Weights of a small self-supervised image encoder.
Model: 8.75M parameters, 32-pixel images, norm layernorm, patch size [2, 2], width 192.
Training: soap at rate 0.0036, 11500 steps, batches of 256.
Data: trained on capsule endoscopy frames (Kvasir-Capsule), 42238 training examples.
Rows from block 8 of a small self-supervised image encoder, named by matrix and row number. Rows with one number belong to one neuron. Each number is 128 + 32 x the weight over its row's rms, rounded and kept within 0 to 255. All counts start at 0. Numbers have three digits each. After the name is the row's rms in percent of the matrix's.
After each neuron's rows are labels from the 100 images, of 14848, where the neuron reaches its highest value: "responds to" is what is common among them. Only what is clearly more common there than usual is listed. The data: capsule endoscopy frames (Kvasir-Capsule). In brackets: how many of the 100.
# fc1: MLP up (model.blocks.8.mlp.fc1.weight, 768x192), inputs 96-191
# fc2: MLP down (model.blocks.8.mlp.fc2.weight, 192x768, transposed), outputs 96-191

fc1.182 137:098128128089128179128097087128162128128120128128128121172163128052128199114128169128128202115071128174128128133128128128128128128075128212128128150192128128128142093114086128128128128128128094160128095128194128128128090094128191169128180113128128165128100072128128128128060128161128144128
fc2.182 117:074148128115149128128128128128052145128128245128128128128148128128133149128128128128128128128136128128105128128156128164128128128175128128128128180128128193128155128128128134128128056102128128128064128168128026128183198128187128062128128128141177128128231128128128128100187128190141128128
responds to: finding: pylorus (45); finding: ileocecal valve (38)

fc1.500 099:128090128128128128019128200128094128128128128182091171128183128182128128128128170128128128168097128128128128205128128128128128128128179128182152128128064128128128164128090128128128113219053184128223053128128128128070128128081128128163128173128128128128129176128128105079128128128128128105
fc2.500 091:128128128128180128128128128128128128128178186128128128128059128128128128128128128190128128157128128198128128128060128128128128128128128128216128128017128133128128230090128128128128209128075128128128128128128128128128128143128128155128128128077128086128128128187128082128128128128128128128
responds to: finding: foreign body (35)

fc1.239 140:218128128155128139128121128177075128164128128128129165128128158128128128128123185054128109130128070128128128162128189128128192176096184128128128056128128128128021128128128128128128073128128097128062077128172067128138128087128142091128093094128128176128128170128128127101128128104128128128
fc2.239 151:107128094128095143128128018128128093092145128104128056081077128128128128046180128128128128168190156077128084128164169128179128128115089128091128128082191128150128128109143092055128214141103072185128154128099160128040096227128128128086128073128128128209128128128128128128128128128128074128
responds to: finding: ileocecal valve (33); finding: reduced mucosal view (25)

fc1.626 105:150128128128128081128128079128128128214128128128128128128128128128128128128009189128128128206128085128128128186128160128128128128061128128128128128147128183099128128128016145128142128128165128128167128128128128128190128107128128128128128128128094086128069128128128128128207128073171128128
fc2.626 114:088128128224085128128128140128128128128128128216128128128160035144193194068128128128172128128172128053128128128128128128128128128046045010128084128128128128068128128128128163128128128188212128128128128101128179128128128128128128128115128128128051128175128194128212183128128128128096192128
responds to: finding: foreign body (30)

fc1.296 092:128128184128128128128162128128128128106187227128128109128128128128128128128128128128128128128040128128128128128128128128173060128128128128105128050128103128069128128128128128128087223128128128128068128234128128093128128128128128128128128128128128128128237128086056202128177080128128071128
fc2.296 100:128128128096128128128226128096087128128128217128128128128128128128128128128128128128128128128128128168091128128128128128128128128170128128169128128128128128151128128195128128128128067128049128183173128127077128128226161151128128142050096128037214128128128128128165087128128128128128128128
responds to: finding: ileocecal valve (33)

fc1.426 118:209128128128209128128155149182201154128128193180158226128153079128062152128128128089128128187128173128128128128102128056180128128128166080219118128128120128128128128166065128128128167128167128128128092081128128099128128128128128128128128128128128128128128128128091128168175071059128128128
fc2.426 120:128050128128128128128128128128128090128128128128128141170128128128128142128217064210128075128128102128128128128105093128059128128128094128128128128155195183062058081084128128128194128128128128073088128128128128128201128026128128128128128128128128128074187192128128128128128128128233096089
responds to: finding: angiectasia (54)

fc1.348 128:094128128128128100128150128176113173128128128128128171098128128128128128128128128165128066128097128206128128128128172128182117092128128128128128128128171128188139128091128128128229128128204128128167177171207128170048128128114165128181197128128133233128128128200128128128072218128128128161
fc2.348 110:161128128128116128128128128128082128162144128128128104128128128128128128128167128128162128144128128013088128128105128128128128128200072152128128113216128128128128090128209128128177186128121128187128128133128128128128077128176064128128128084084128128145128128128128128128128128128163128128
responds to: finding: ileocecal valve (27)

fc1.310 123:049128116130128128168146081192110128186182128128128128128128128128128128128128128142128118128128128104128063128128128150099128081128103128151217128128128167216128128137012198128128113128128128128078128128095147128128149128128128128128128136128025204128189131152176128128128128074128128128
fc2.310 111:175089128088119128128128169128102128128156128255153128128166064223107100128128128169128186128128186128128128128070128188082128128128128037128128162137128149128128128128054092128128205112128128128128128128102144230170128117170128128179128159128076215165120128128203172128128128242128097128
responds to: finding: pylorus (59)

fc1.623 148:082128082074155128133128101128128128162128128143128128188089128128063155064128132113037128128147066146043128054128128100164128082128128092128143089128128128128128128128128128128128128024162128128215128128128180128128128115087082135128189156128128128160140128128128128136199188051146108128
fc2.623 114:128128128179128209128128128128128128079128127128128128128128128128128128128128128085128128128196128145128128128128128128128128218144128128151095227095162128077128068128165128128230197128128119128084128128128073128130128128128163204207128128128128118128089085108128128128128068128128128128
responds to: finding: ileocecal valve (37); finding: reduced mucosal view (27)

fc1.719 061:128128066128128128128128128128128128128128128128128128128128109128128128128128128128128128128128128214128128128128128234128128188128128128128128128056045190128128180128128128128128128128210005035128128000196128129128091128150128128128128183062128128128128128096128128128076197128128052128
fc2.719 075:128128128128128128128128128185128128128214128128128128128046128128128128128128128128128128128221128022128179128128128128128128128128128138128128128082128128128128128128128128128128059175128128128128165128128128128128255128171128128128128128128128128029128128128128128128128128128191128128
responds to: finding: pylorus (50)

fc1.50 109:225128128128128149146128128128217128086128128128128128128156128128128128128128128128128128128099175128092203128128128168128128128128128128128034113128128128198128128128094128114128128166084128153128128128128128128028128128193088156128128128128148147128094128128174128128128128128109128107
fc2.50 101:161128080128190128128056128235128128128128174028128128128144182128128128168116128128069128128128128137104128128068106099171143128128128128128128128128128128076128086128128128128128128128128128128160128000128128099165128128223085128128128128206131128086128079163128128128128085128128128128
responds to: finding: reduced mucosal view (28)

fc1.376 095:092154128128038166128184128128128128128128145074128128128068156128128132128158128128128128128000128128128025128128128101084128128160128128128105115128053128128128175128128128178166200128128128128128128128154128128128128128128128128128128128128203128128128128128153128128184128128128128147
fc2.376 088:128128198128151148188128128128105128128128128142128128128128057128128197128128128093187128128128128128128128128051128128128128128128128128128128162128128128128128184128252128128128106128082128128128128176052128128132128128108128128128128146128128128128161128128128128128128128128255128128
responds to: finding: reduced mucosal view (53)

fc1.119 092:083106128128128042128022128128112078075128128128102128128075128128145094128128128128085128128128094128128128058128128128128072087128128128128128128060084198128128128098128128128231128128069185128021128128128128128008078128128112128128128128128154128128128128128128128169128128162128128128
fc2.119 093:128128128128128013128125128128224108128128128187123128189128207073128128128128128128128128128170128128196128128128128175128128128128128195128128128128128128128128128160128208128128076128093128128128128128128128119128019128128128128198128162128092013128128021128128128108128128128128106161
responds to: finding: ileocecal valve (47)

fc1.371 086:128128128128220128081128128128128128128220128128128090128128128128120128128107128103128079128128128177128128128128128128128128152128128128128128128128128110090128128128128128128128128128128191049128038128128128128128128128068128128128128074128128128211128128128128128128200128128128128128
fc2.371 095:128128000128128067100066178128128128039128128128128128128128071184128128128128128079128164128131101128128128130169128128128128128128128128155128128062128128128128128128128127128074128075128128128128161202128128128128111128128078128128124128128128128128218128155182128128128128128128224128
responds to: finding: blood fresh (39)

fc1.249 113:128128128128128128128128128128128128197128128128170128128066174128128203128128128063128128128128128128128128128128128086128108128128171203128128108178050128193128128128128128128182128036128128128128128124128180042048150128128184128128128128128128194128087128128161128160128159128128128072
fc2.249 118:128128128128128128122128097140128128128128150128111179151128128128128205128187074167128193128090128128128128128128106128128053128043077089128128181128128128128128128128128128128128128128128128128128128128087128043062128128128231099092128128215128128128041028128128128128128128077128128128
responds to: finding: ileocecal valve (96)

fc1.4 098:128075128128128128100128195128128079128196128150128167128087128128169128089128128128128128193128128192099085128128128128103190128128128158128128128153128128128128128128128184098128128128128128128128128128128128128128128128128042128171181202128128170128089203157128128128128128128128128128
fc2.4 095:128128128128026128175072117128076128112042128128128128128197128180128128034025128128128128128036175128128128128128128119128177128128128128128128128128128099128128128128074128208128181128128128128128128154128128128128128128099085081128128128128128128128232128117180128084128128128128128128
responds to: finding: reduced mucosal view (31)

fc1.241 103:128128175128128128082177088081128128060089195128128128146128128178128128128183128128128128197170128128128094128000128128128128105128128128128128068128067128175193128173128128128128128203128010109128116097128128128207128128128176128128128128128128076128128128096162128107128128128032128225
fc2.241 103:128128128128128097183128078128128128128128128173128128128039187166128128128128161054000128128128128128108128128128083053128128128128128193128128128128128255058216128128147128128128128128196128128128128034084185128128088056128128128128128128128078128128128128128128128128128128084128128248
responds to: finding: reduced mucosal view (28)

fc1.153 090:182128128128128128128128128128128128039128128128128128128128128073128128007102128181128158060046128128128128128128128128128128128128128128128128128128128128128097040128128128043128128128128204128128128131128126128097128166128128128180128128128225128128145207128128128128166091138128091128
fc2.153 090:128128128128128178128128229128128197128108128128128203128109128014128128128128128128128061128128128066171128098128128128128128128128128128128128154128161212128128161128128128128128096128128128128128128208128095128180128128128013128128128054128218128128128128080115128128128128180031211128
responds to: finding: reduced mucosal view (41)

fc1.721 094:128128082128135128029128128128128128128086128128128127128128204128128128128128128195128128128128153156128138113128128128128128128125136069128128146077128163181128128128128128128128242128128128128128128128128128162128175151128175128128200207200128128128128128128091128128128128128043163128
fc2.721 098:128081128128128200128157128128029174056128091128128128081128128049128128128102128128128128128128128212128128128128128128128181128128128095128128128128106128128128128128128128115128128128128203128128128128128102128128128128128128060128128128128082123158128190128128097128128160128128128052
responds to: finding: ileocecal valve (27)

fc1.419 082:128090128128218128128128128076128154128128128158128128128128128128128052128128128128128071128128128128069128128128106128128235214128128088128128090128035128128128128119077128128128128128128128092128128128128128053175224089197128128128128128128128128128128128128070141128091092128027052128
fc2.419 090:128128128128128061128128128128128128128128128128128109128128128128128128128128128128076078128128150032255128128128128128128128128128128128128128135057128167128128128160095128108128051128128128128128128128155128128128128128128027166128128226128128069128128084026193128128128128128128128198
responds to: finding: reduced mucosal view (60)

fc1.519 086:128128128128128128128067190128128234073128128128128194128212128107210128128128128128141128128108128128128128128105116128128153128128128128128128128075088128128128158128173098167186102128128100128128128128119128128128250128128128093071128128150128114128128128128128107128128128091128128027
fc2.519 090:128076128128128128128163128128128111128128128161125128128128128128128084128128128128255236128128090128128128128173182128128128128043128128128128128128128128128128128128128239176128128187128232128128128128164128128128122128128080128128128254128095128128128165078128200128128128128128128128
responds to: finding: pylorus (26)

fc1.599 111:162128088128128026063128128163128128094128128128201083128173103128213128128128128185128128128128128067128139128128128128077128128068128128128128128128128128128179126128128134128128165201192180128065128218127128128093037128128128128128128196128128187128128128106128157224206040138128128128
fc2.599 116:128128091128128167083128128128128128128117128106128090128128128128150128128181128189128205162128106128184128128210128167128128106128128128128255156128128128038128042149191141128128128021128128128128128128128128053128161128052167128128167128128090128128128128128174128128128128098128082173
responds to: finding: blood fresh (38); finding: ileocecal valve (36)

fc1.264 126:128044128193128148128128083128128128128128128195148128128128187128128128128128128137128128081128128128128128128128072122167128128046128128180128128128128128128255128128128128128128101192128128194128128081094128057128128128128128128128106193128128128128128170124128128128041128128048164101
fc2.264 116:128128128128147123128103128162128172128128128138047128128164128146232173085128036199128128138128128128064140113128169128128076104128128128128128128128110128128070128128128166128175128128128128128128129128128126080128064128193128128128180128128183128128056128128128128128128171128125128128
responds to: finding: ileocecal valve (45)

fc1.290 095:128128128097128048128128128128128128094128128128143128128128128128128143128028156128128128128128128087128128128128128128128128128128128128177096128128128039000104128128128226128128128066128128128137128128128128045128128145144128177184128168128128169128128206128128128128128128128128128128
fc2.290 096:128128128128128128213128075128128128128128128220128128128185128108128128128128128164128128160128128128128128128128172128128128128128128128128128058116128128062128128128128128128166170128128190128128104128128128128128169128065128128128128128128128128092226128128128128128158128069128100128
responds to: finding: blood fresh (28)

fc1.627 082:128128128128128128205128128217190128128113128042128128128128061128144128003128128098128128234128128128128128128128167128182128128128128128135172128128117111103128128128204128128128197128189128128128128128128128128081197128128128128128128128128128180128128128084174069128198128128128128128
fc2.627 087:128128128128128076128128201128128128128128128128128128205128066128061128128128128128128128128079128128186128190206128192128128128128211107128128128128128128128043193128048128161128128101128128128081128128073128128128128128128128128172070128081204128128128147128128128128076128128133128128
responds to: finding: ileocecal valve (52)

fc1.564 094:128128128128195128128128128043228128057128083128128128128128062128128128098128193181128128128128128128128128128128128128128128128128128128128065128128128161128128128128213128042224128043128128128128128128128128128128128128128128128128128128128196076128128128128128128128128096128128128128
fc2.564 102:128128128128128128128077128128128164152128128128128190128142128128128128128128128168128128128128176075125128128128128142056128128104137128128128071067203128128146218128042128077128128128128128128128128128128164128097128221128128128128128128044128128128128155048041118050128128090128128077
responds to: finding: reduced mucosal view (33)

fc1.586 081:128128128128128231128128128128128128128128128128128128069128046128128128128128128128128128158128112128128128128128128128128128128088128128128128128128178128222128064095128128177128047171128128128068128114128128128128128024128173099128207128128128128037128125128128128128070128128152128128
fc2.586 078:128083221094128128193020097046128128128128128128128128177128128128128128128128128072128191128128128128067030128128128026128128217128128128128128128128128195191172128128128128128128059128123128128128128128140128128128128209128128128128128128147128063128208128128128128164128128128128128124
responds to: finding: pylorus (55)

fc1.533 104:171116034046128128128128050128177128128128128128128128128128128128128128128128128011128128128128128195117128088128128128128164128128052128150063128128155128128178128128128128077128128128128128128128095128128209154128204128128128128128128128128128201199128128172128128148128150128128128128
fc2.533 104:128128187128128128128128128128128128143177128136128128128128077128128128128128099128140128187197192128128077128128128128128128128128128128128128159128066091128128119128139128128128080128087128128128183128128014128221199128128128064128128128128128156128128176128128128128128128128128087128
responds to: finding: ulcer (28)

fc1.530 100:128128128128137128128128128128193128128098128128128128128128128128128128191128128075128128128055062128128128128128128149128052128178134128128128128128128128035128128101179146037128128136128065165128128128119128128128128128058128116128128065128128128128128128128128152128128128128152128128
fc2.530 100:209128128128128078128128089092128128139128128056151162128128128184128128128128105160128128128128128136128128173071128128011128128128080158128128128128128128128128047128128128221128163161128192025255078128128074128128118097128128128128119128128128128104128128128128097128128166169128128128
responds to: finding: blood fresh (27)

fc1.617 154:128128075128128128184128128128164128055166128128128222165128128183128128128128128128128120128128070128128173080157066128128128128128128128128128128017128128128128128136112171128132128099128128128128168128063038128199158185128114128128128128153206166128128128145128196171158180070128028128
fc2.617 150:128128128153092128128128128163154092101128090128128128128128204159137179128175128128128171128128128128202098134169098128128164080128128128128128062128094208083128086195185060096128220105128197107182163151128128128128128128110128114128128151179204128182082128128128128086128159128128128075
responds to: finding: ulcer (47)

fc1.526 092:128128216128128128128154128128128030128128128038111128128128128128128128128128154055128104128174128128128128186128180128128181128158128128128128158128094128063128128128222209128128094128180042128128084128128128128128150215128072128128128128128128128128128128128168128128232128140159128128
fc2.526 086:128111128128128128128128128128128128128128128128152053128128169128128128128128128128214128128128073043128141161128128128128128128128128128128233112128128128128128128128044128090128128128128128128128128128128134228163169128128046128128128128128128128128128128128128128128128128128128128133
responds to: finding: reduced mucosal view (31)

fc1.9 152:128128128160152128196106128128116136128173128220128192128128134128128191128144230153128128185128128128104128128057095128128111128098128128128128128128128128119128115158171128128128128128128128110128162128091128128128128104128186128128174128128211128128128054128128128128128207128149069128
fc2.9 140:128128128128128128058128128128128128128112192128097142139128128128128128186128128128165128128128128128170089145083128128062128043128128128128106060117128128128128051128103128128030221072128128128128128153199128128128128128095128128128128128128128128128128128162128192128136128128042128095
responds to: finding: ulcer (46)

fc1.763 090:128141128128198128128128128128128128128128128128128141128062128079128067128056128128175046128128128128128158128058128128128128164000128128041134089128128128128128128128234128128128044128128128086128128128128128101128128128156128128128128128128128128099128043128060128128128128128059102128
fc2.763 109:128082128128128128128095128174092128128096074128128128128128128128128128128202128128128128128128128176094128128204128128128128128128128160128128128128100128128064128057155128128073128043085128050128128128128128128128128128128141128128128128128167128128151125128161128199128128128202128100
responds to: finding: reduced mucosal view (41)

fc1.256 092:128128128128128128145186128128128061228128111128128128128128128128173128067128128128128128128128095128128187128128128107128128128128128128128087128128128188128128128128128059128128000128109153128128069114154128128128102128079128128241255128128111128128128187158140103128066128128128128128
fc2.256 110:197128207128128128128128128220128128139128128078128128104128128085128128128128128059128128128065154128180128128165128128128128158128128122128128128128128128128128128128128128128099128187128085255128191065128128128128146185038128128067128128128128128128128128128128128128128150128090128191
responds to: finding: pylorus (34)