A small self-supervised image encoder, trained from scratch.
Data: trained on capsule endoscopy frames (Kvasir-Capsule), 42238 training examples, 69.7 epochs.
Rows from block 10, named by matrix and row number. Rows with one number belong to one neuron. Each number is 128 + 32 x the weight over its row's rms, rounded and kept within 0 to 255. All counts start at 0. Numbers have three digits each.
# fc1: MLP up (model.blocks.10.mlp.fc1.weight, 768x192), inputs 0-191
# fc2: MLP down (model.blocks.10.mlp.fc2.weight, 192x768, transposed), outputs 0-191
fc1.216:128128128128128085128128128128000100128063128128128128128128128128128125128068128203038136128128128128128051128128128180128128181096128071128128128128128128128128128128128128128222142209128128156128175128078128092179128128202204128133153128172128064128128128083128128128128065194084128128128128128128128128143128128087085181128181208128156128128128128128128128244176128087128128128128128128108128128128128128128128128128128086099128141128128065128128128128065128128167084128128128128128128128128095128128189022065128128233128128128128128128128128188128128128128128150128119128
fc2.216:061128128128128128111128128090128128128128128099128128128173128058128128128094128128128128128111128128128128128128128128128128128163182132128103173186177105201182128128128128128108128128158128216128058128128128128128128012083128128128128158128147128128128128128128128128128201128128128128128128162060128128063128128198128128185128128128128128128099128128128041128128128128128128161128128052128198128115104128058245128128128227128128128147187175111128128128128128128147149128000128128079128128128096128128054128128128128053128113128128181190128128161128128128128128128096106128
fc1.217:128176128128128128128157128160073128128175128128128128128087197064128128088128128128128128065128063128128128128098128112128188147128128128191150128080051051184195128128128192114128053128128091128128128128128093128128071128128128082128128090073117130090128086128128128163128128128087082128128128075059128051166060128152072128112128128187152128128128086128178132128110128128128065128068095128071128128128128181146128128110128128128190128128128128128128128128128136166128128128128128128160072128169183128082204128128128128128224063177039189128084149134128128128128111078128174147
fc2.217:128065128128128186136128128128128112128128074128094088174128139128171096181128128128128128128188125128128128128128165128039128128128151123153128128128193128128179148190128182128128118128128151181128024068095128073117109128128164128110142128128089128144128128128128128089084128184111124216154228067128128128128128183128083128128128128128128137175034128128080128128155128210069128169128128128137062128142205197128128128103149128128187128128168128097128128128128128065128092091128128096143128128128170128128128128128128228128128044110128128093128151128099088128151128169128057128
fc1.218:128128128128128128128251128128128128128166128128128128128168128128255128128071128128048128128128128191128201128030128128128128128128128128128128054128128128128226128128128128128128128128128128128128128128128128128128128128094128128128128128128079128128128128128128128128128128128128128128128128128128128128128128128196128128128128213128128128247128128128128128128128128128066128128128255128033128128054128128249170128128071074212128128128128128043128187128128128128128128128128128128128128128128128128128128128198128128128128128128128128128128128128128128128128128128128128128
fc2.218:128128128128128128128128001128128000079128128128128128128128051128213128167128128109128128094128128128128128207046128147128128128128128128128128128128128128128196128128128128128128128128128128128128128128128128128128128128128128128128128128140128097128128128128128128128128128128128128128128128128128128047169128128160128075128128128128128128128128128128089128012128128128128128128128128128128128128000128128217135128199102128128128212128040128052128128128128128128128128128128128128128128128128128128128128128189128128128128128128128195128128128128128128161128128061128000128
fc1.219:128128128128128031225128112128109128128128128128128128164128128128128128128128128128128128128128128198060128128128128128128214128128128146128128128128255042128194128128128091128203128128072212128128128070128056128128128128128128128128128128128128128175128128128128128131128182128128128128128128174128128045128128102128201128128128128128128128128128128128128171128128128128128099222128237128128128067128128033128128128128128128128128128119128128128066056128128128143128128128128128128155189128067128051128181128128128128100128128128128201141128128128128128152194128128128021128
fc2.219:128128128128128104128063128128128028192128128128128128128050128128128128217128091128128182128128128128128114128128128128128128128128128128128128049158128193128170107128128128198128128128201128128128128128128128128094128128128128128096222128128128128196128128128128128128128113128128128128128128128128128128128089166128204128128128128128128128004128128191062128128128128128128128128128200128128128128128128128053128128128211157237128128128128128128128071128066095150128128128128128003128128128128128067128128095031183128128116195128128128128128092128128128173098181128069128128
fc1.220:128091128236227128128128128128181167128128062128128089065128128128128128128128203090128128179128128065128178128128070128012128128128128128128128128051087128178142128076171128128128128128128128128128128128054128128145128128128128128128128128128128128128128142128199128132128128128128107128128128178177084128128151231128128128201128128128128128128044128128128128128173128093128128072128128128128128128128128128128047168128185128226128110128128128221128128128128128162128128128165181109140128128035128184128128128199193128128196128128128128128128128128128128128173128128128128128
fc2.220:128115128128128128128186128213136128128205057046128107128111014160128128128128128128102128250128128175189074171128128128136128128128085128128128128128072084178086128116128061201154128128128147146128128128128128183128128128128092128128128128128128158128195128169210128110196128088128128128128128128188083128077128162128128128128128128128226128068128022128128128077128128128095128128154181091088128128046172128128128128148128128200128128077128128128107128081128128128128128210128128128128128128128128128061128128093128128128128128128128128128128128189128128128128128128128128128
fc1.221:153128128064201128128128089128128128128128197128128075128128128128128197128128128186128066128091193128128128128128128128128138128128128033128128086128128128117085128096128159128128075128128101155050128083128238032128128128128128128128095128128128128128128128128100128128180128186128128128128128128128128128128189128128128128128128128204128128128226128128128227204104128128128128128128099183128042128128090128128128128169128128127128128128165128128172063128128128128128128157069128111128128128128051195128128128054128128084128128128070128027128128128128128128096128128128033128
fc2.221:128128105128056128070128128055128170128084128128128160128128128245176120128128128128128128047149049127128091133106055199128175113128128128128128128128128080185128128144068128128128128128128128128128128177100000128128128163128141128128113128128128128128128128128045128158217098196128055128128175128128128128128128128128128128128128128128080128235128128128128128128128128128208128128128128128128223128128087128128128128128128128128128128128143128128112128128128128128128128190034111128092128128032178128128128097128128128165128128176128128128128157128128128128060128128128171128
fc1.222:128128128103128128169177128128128070071128055066128128165153128208128128174128128128067076100121128128128128128128128128120128128138128097128128128217128128128102045104128189128238128168128128128128128160131128081128128064051128128086128128128169072128160207128128128081161128128128128148128195128128185128128128068128144128128159128128066128128128128128128108128147128128128128128082128098128128128204128194160128188128128128128128128128128128128088128128094189128128128128061046128128128068167156059098167128096230128059128128128196128100128128160128128195128128128128128146
fc2.222:172180128128098128128128128128185128128128128187097128128073106069128128128128147128128153128056128128094128108206128184128128160128128021128089128128064074128061128128128128128192116128194128128128101128128128155128128128090163128128128128075151128128128128134128128128128128128063128144128128128148128128163196128089128128128070128128112128128128128128072087128128190169128128192148160116182128041128128088083128205089128128128128201085128128128128043128220128128215128079092096128123128128128128128128086173156189128128128128128151128081128111167140051179128128042128128128
fc1.223:128128128128128084128166128128083128142128075145128128128128128128128128155128128128067154128128128015128081158095128128128128128128128051128128128128128128089162128128128128128208005090128128128128128213128209230128128128128128128128165128128128128128128128070128128128128128128168128128128081128128128124056177128230119229128017128128128161128088200128128128128128128128128128128093128128135128128128128128128206128128128128128128128128128089128128128128128145128128128128128128021031128059190128128128128083128128128128128128062128128128128166128096128128202128128128128128
fc2.223:091079128128128128128079128198128128128128128064128128184128128128109128128128128166216105128128128148128128128191171128128173128128128128128113128128115128128096128117106128128072187128128128128128169048128128070144128128128163156128128128175128128128128128128128107128128174128111128180163128128156128004128128128053128128128191092128128094196128077128105128084128054128135128128151128128128089128065128104191128128169128128229128128128128043087128158191128128128128159128157220128128128128128128026128128128128128040128128128185128128211081072100194128128128128128128128128
fc1.224:128128182128128128207128128128128128128128128128061128128191128113242159128128163177128128165128044113052128128208171128128128128128128128161168128128128116081097128128128128128128154190173128128128128128128084128128128128128128086190128128128077218128128128128096085087128128128128128128128111128128128128093128073056128023128136148128128091189063091100128128128181128128028194128128128128069128092128128128165128128128128128190128138128204128128152128128203128128128128134082128128128191128128128128128117128128128128128128128128128199128128053059116128080128200128128082128
fc2.224:128128128128128128128128128128128217128072137128128128128128080128128128128128128082128128128128128128181128128128128128128147128235128128094056085128117128167128152128128128128068128082076168128061198206119128128144128172128245128128128157187098115128154148128176162191163128136168149128128177078128128143128128128154116240128143026169128128211128210177107128085128128128156128144128128128128128128128128128185074128153087128128154073128128128128128128128128128185128128128128128080128055128156128199128128128128156128128128079128128128128128128128200186172128128128127180086
fc1.225:128128128128103128128128128128060077180128033128128128120114128111128175128128149128128091128128128128128128128128128128128171184128234128128128105128059096180201128128152128128128079128128212101128097128128128128128152128128072128128113128128128128187077128128128208128128128128128128060154128128041128128202128170210185128128128128128128128128043128128128128128128128128128128128143128128100128128109170120128098128128128128128145213128128128128128128128067094128128195128198128128128082128162128128128128199043128128128128148128000128128128128200128128128173128111208107177
fc2.225:215160128128128128144128108128128128128128128205128102128128128128095068184128128128128128087128128128128187161128128128128128060128128128128128128113188128128128085073128128128079128128128128193128128128093074128255038128128128128128128128128128128072128128202128128128128128128098128128128128128128128128128128128128065181128128128091128204128128128128128128128128128128128128128128128128128192128066128128128117128165128206128128128128128128128128083065071110192128020088128180097128128191128128055128128128128210057128057128128128143072144128128128128128128093128012146091
fc1.226:128157128128128097128128128128128128128128128092069128128128128128101170128174155128077128128128128128128128032128000074162128128071128196128128020128128128128128128128128128128128128128074128067128075198128128128147128128128128128224128128128128249128082128128128128128176128222128128128078128128128128128128035128142095128116128128128128128128171128128216128128128128128132200128136128128243128128085128128128128128128083128128128128128188128128128128128128114128187164128128128128221128128128128128128093128128128128217128128128128128128128128191128128128128088128128128190
fc2.226:200078128128128128128128195128128218128128140129128128128128128128128128122128128038182128128128063069128128128128128128128128128128128007128109128128128128128128128074000128128128128219128128195162128128128128128128128128128128128128128138128069025128128128128128128128128128128195128128255128128128128128128128128023128114128154128128128128128128128128099128128128128004128128128128128128062128128128128128128128073128128192128128128128128128128125128128128216128128128128075128128128128128128128128080089128193182128133128128128128128128128128128128209128128187128128128128
fc1.228:155128128128128128128096189128128128128073128128097128182128128128128128128183128192084128128128128128199128173128113128128161128128143128128128128128128115180107128128128135108128128128054128128067128128187075099157128190128128128072184128128128128128128226128128128111128062128128098128128144128128128168073076128128128204115128128096060128128128222128128198128128128128177147128128128128128128128128128128128128057133128208128128054128128128128128166093128128128128128211067128128128128218196128128128128128128128128128128051220128128000156128058128128128128128128128128159
fc2.228:035128128128045128128128128128048050128128128068128128128128126054154111128128088128137045128128128128128128128128042128128128106128128128128128172128128128128185128128128077128128128144128128128179174128128128128020128043128128071128128223058121128128128099128128128128098128128065173128128047128128175128128128128094088128128055143128128080116128070128128055128128193103128128128128128128128128157100052128128180128128185128115102184128128128128100128128215128128128080128128073128128128099128128128128128097128128128066128167128180128128069128128128128143128128044128128128
fc1.230:128128128071103128128161119128167110128042066106128128128128128128128078128128234128128113247128141128111128128128128128128128128128095128090122128128128077128172128128102066128128084154128163171064128128128093128128091128146128128128181046128128128128128159079086128128128128128053128128128167128179128128128075129128124128128216217178128128026128128128128128128128128128128128166128128128128041128181128128109128077128239160128128079211128128128214128128128076128128151128076128128128052111128128128128106146113128128128167128087128149128128128128128128179128190091128128143
fc2.230:128128128166128128128121143128128128128128112128097128128128128128149177063128128169128205128128128128217201128128128128155092128128128176174128128196128128091087128153197108128128128128128126198128128077128088198128128046128092128148128128161164084128070128204187187182128128128176082137102128167128128128128170152128083128128128128128181128148128128128113128128128128128202066128128188128128216128097128128128076128128165216128082162128102128128128128128083128128053128128195128128128128128128128128098128208128186128128128128128010128128128128128128199128128045128128128128
fc1.231:128160191128128110128128128128128046128128204128128128128128000128168128128128128128128128128128128128128128128128191046128128128128087128128128080128128096128128128128027099128128128151128128128128041128241128060128128128128139128128082128128128128128139128128128128128128128128128128128128149128128128128128128128128128128092128128051047128128128128128128081128128084128128128206128128128128128128144060192128255128128128167128127128128128151087128128082039128128128128128128128128161128128128147180114128067180143128140128128128168128128163128070128128206128082128128049128
fc2.231:128128159128128128128128128128128117128128012170128108128128128128128128128128128128128128077128128128128128139103156128128185180128128176128128128128128128128128128128094128128128048201128128128170128184255128128128128128128128128128148128048128128128128128128090115128182128128128128128128128128094128128128128128128128128128128128128128128128128128128128128208128128128128128168128128128128106128128095128128128133128038105128128128216128128128072137128128128128128217086128130128097242128128128058128128128012061180128128036128128128128053224128163128128017128128128128152
fc1.232:128128128128128128128128128128128128128128186230128097128128046128128128221128128128022128106128128068128128128082128128170128128128128094128128128128053035128128128128128159128128072128128243193128128128146203234128128128128128160108128128128128128128100128128181128128128128148128128128128128128128049209072128128128029212128128169100060128128179128085107073128128128128203128128128128128137128128163128128128128128128128128128128128128128128128128128128046128128128128128128165128165128128128162193128128128169128128128128128128128128128128083128128091180128200202128128128
fc2.232:170128128128128128128128128128128128128128128128128128128128128128128128128128128128128128128087128128171128128157128128128128128128128128156128103128128128128128128112128128128128128128015128058058128218166026195128128015128097128128128128128128128128184128128128128165128128128126128128075128128187122203177200128128198076128128128128128168128128114128128067128179128128128031128063206128128128128128246128128171128128232064218128197128122128128128128128128151128128128184162128209128128185105128128128128128128212128128128128128128128128128128128128128128128079128128128128
fc1.234:128128128176054095128128128128128128084128128146128128128128056060128183128128128195128128128128128128079128128151076128128128162128128192128128128106128170170055214160128128128142128128128128128128128203128128128128128128128128128093068128128128128196128128128216053128128128128128128233061128128128128128212063128085148128128128128128128118128062128128128128128128128128128128128128128128128128128128128128003128128128128128128086128128128128128249128128128128128128128128128128128128128200128128128128128128128103177128042140221128195128128019128128119128128128099079128157
fc2.234:128128128085128128078128128128128128128128128038211128128128128070128071128128128128128128128087128128128128128128128127128079128128128062128128128128024128128202128047043128128128211128128128128128128128241128072128128128128185128128128083128128128193128128128160128128128128185062187128128128128128128128076128128128128128128128191034128128066128128177128128128128128128128128165173128128128128128128106128128166153128128128128128128128128209076128128128166128128100128128128128128128220176092191128128216128128128128128128128062128128128128128226128048128128128060128128128
fc1.235:128128128128128160128128115128128192154106128128128108128128128128128128128169239201128128128128128051128128128183128128128128128084128128178160109154128128128182128128128128128128128128128128128128128065092128063141128059128128155128128158091128128065128193128077128081128058215128128191128046128164090128100191128106195128128060229128075158206128115128128128128128128144128170128128128128118128221080128128128128171128128128099128128108128181128128069092128128128079128186128128128128128128025128179128184128128128080128128111165171128128113052128157168128128128128128113157
fc2.235:128128128128128128128128113029128128108128128128128143136128160128128177128128128191128174128129128128128128128128052128128128107156128128058128128128135128156128128128128128128128128177128066128128128128128197186055128205128128128128077087128128128128123148128167128128045128128128128128086091094128128086086038128128129128154183128155128109128128170098128128128128252128128128128086128128128128128128128128128128128128128097128128033195220128128145128128160076102128061191128196128092090128128205128085128128128128128128128182128128146128128094033092128255090128128128128128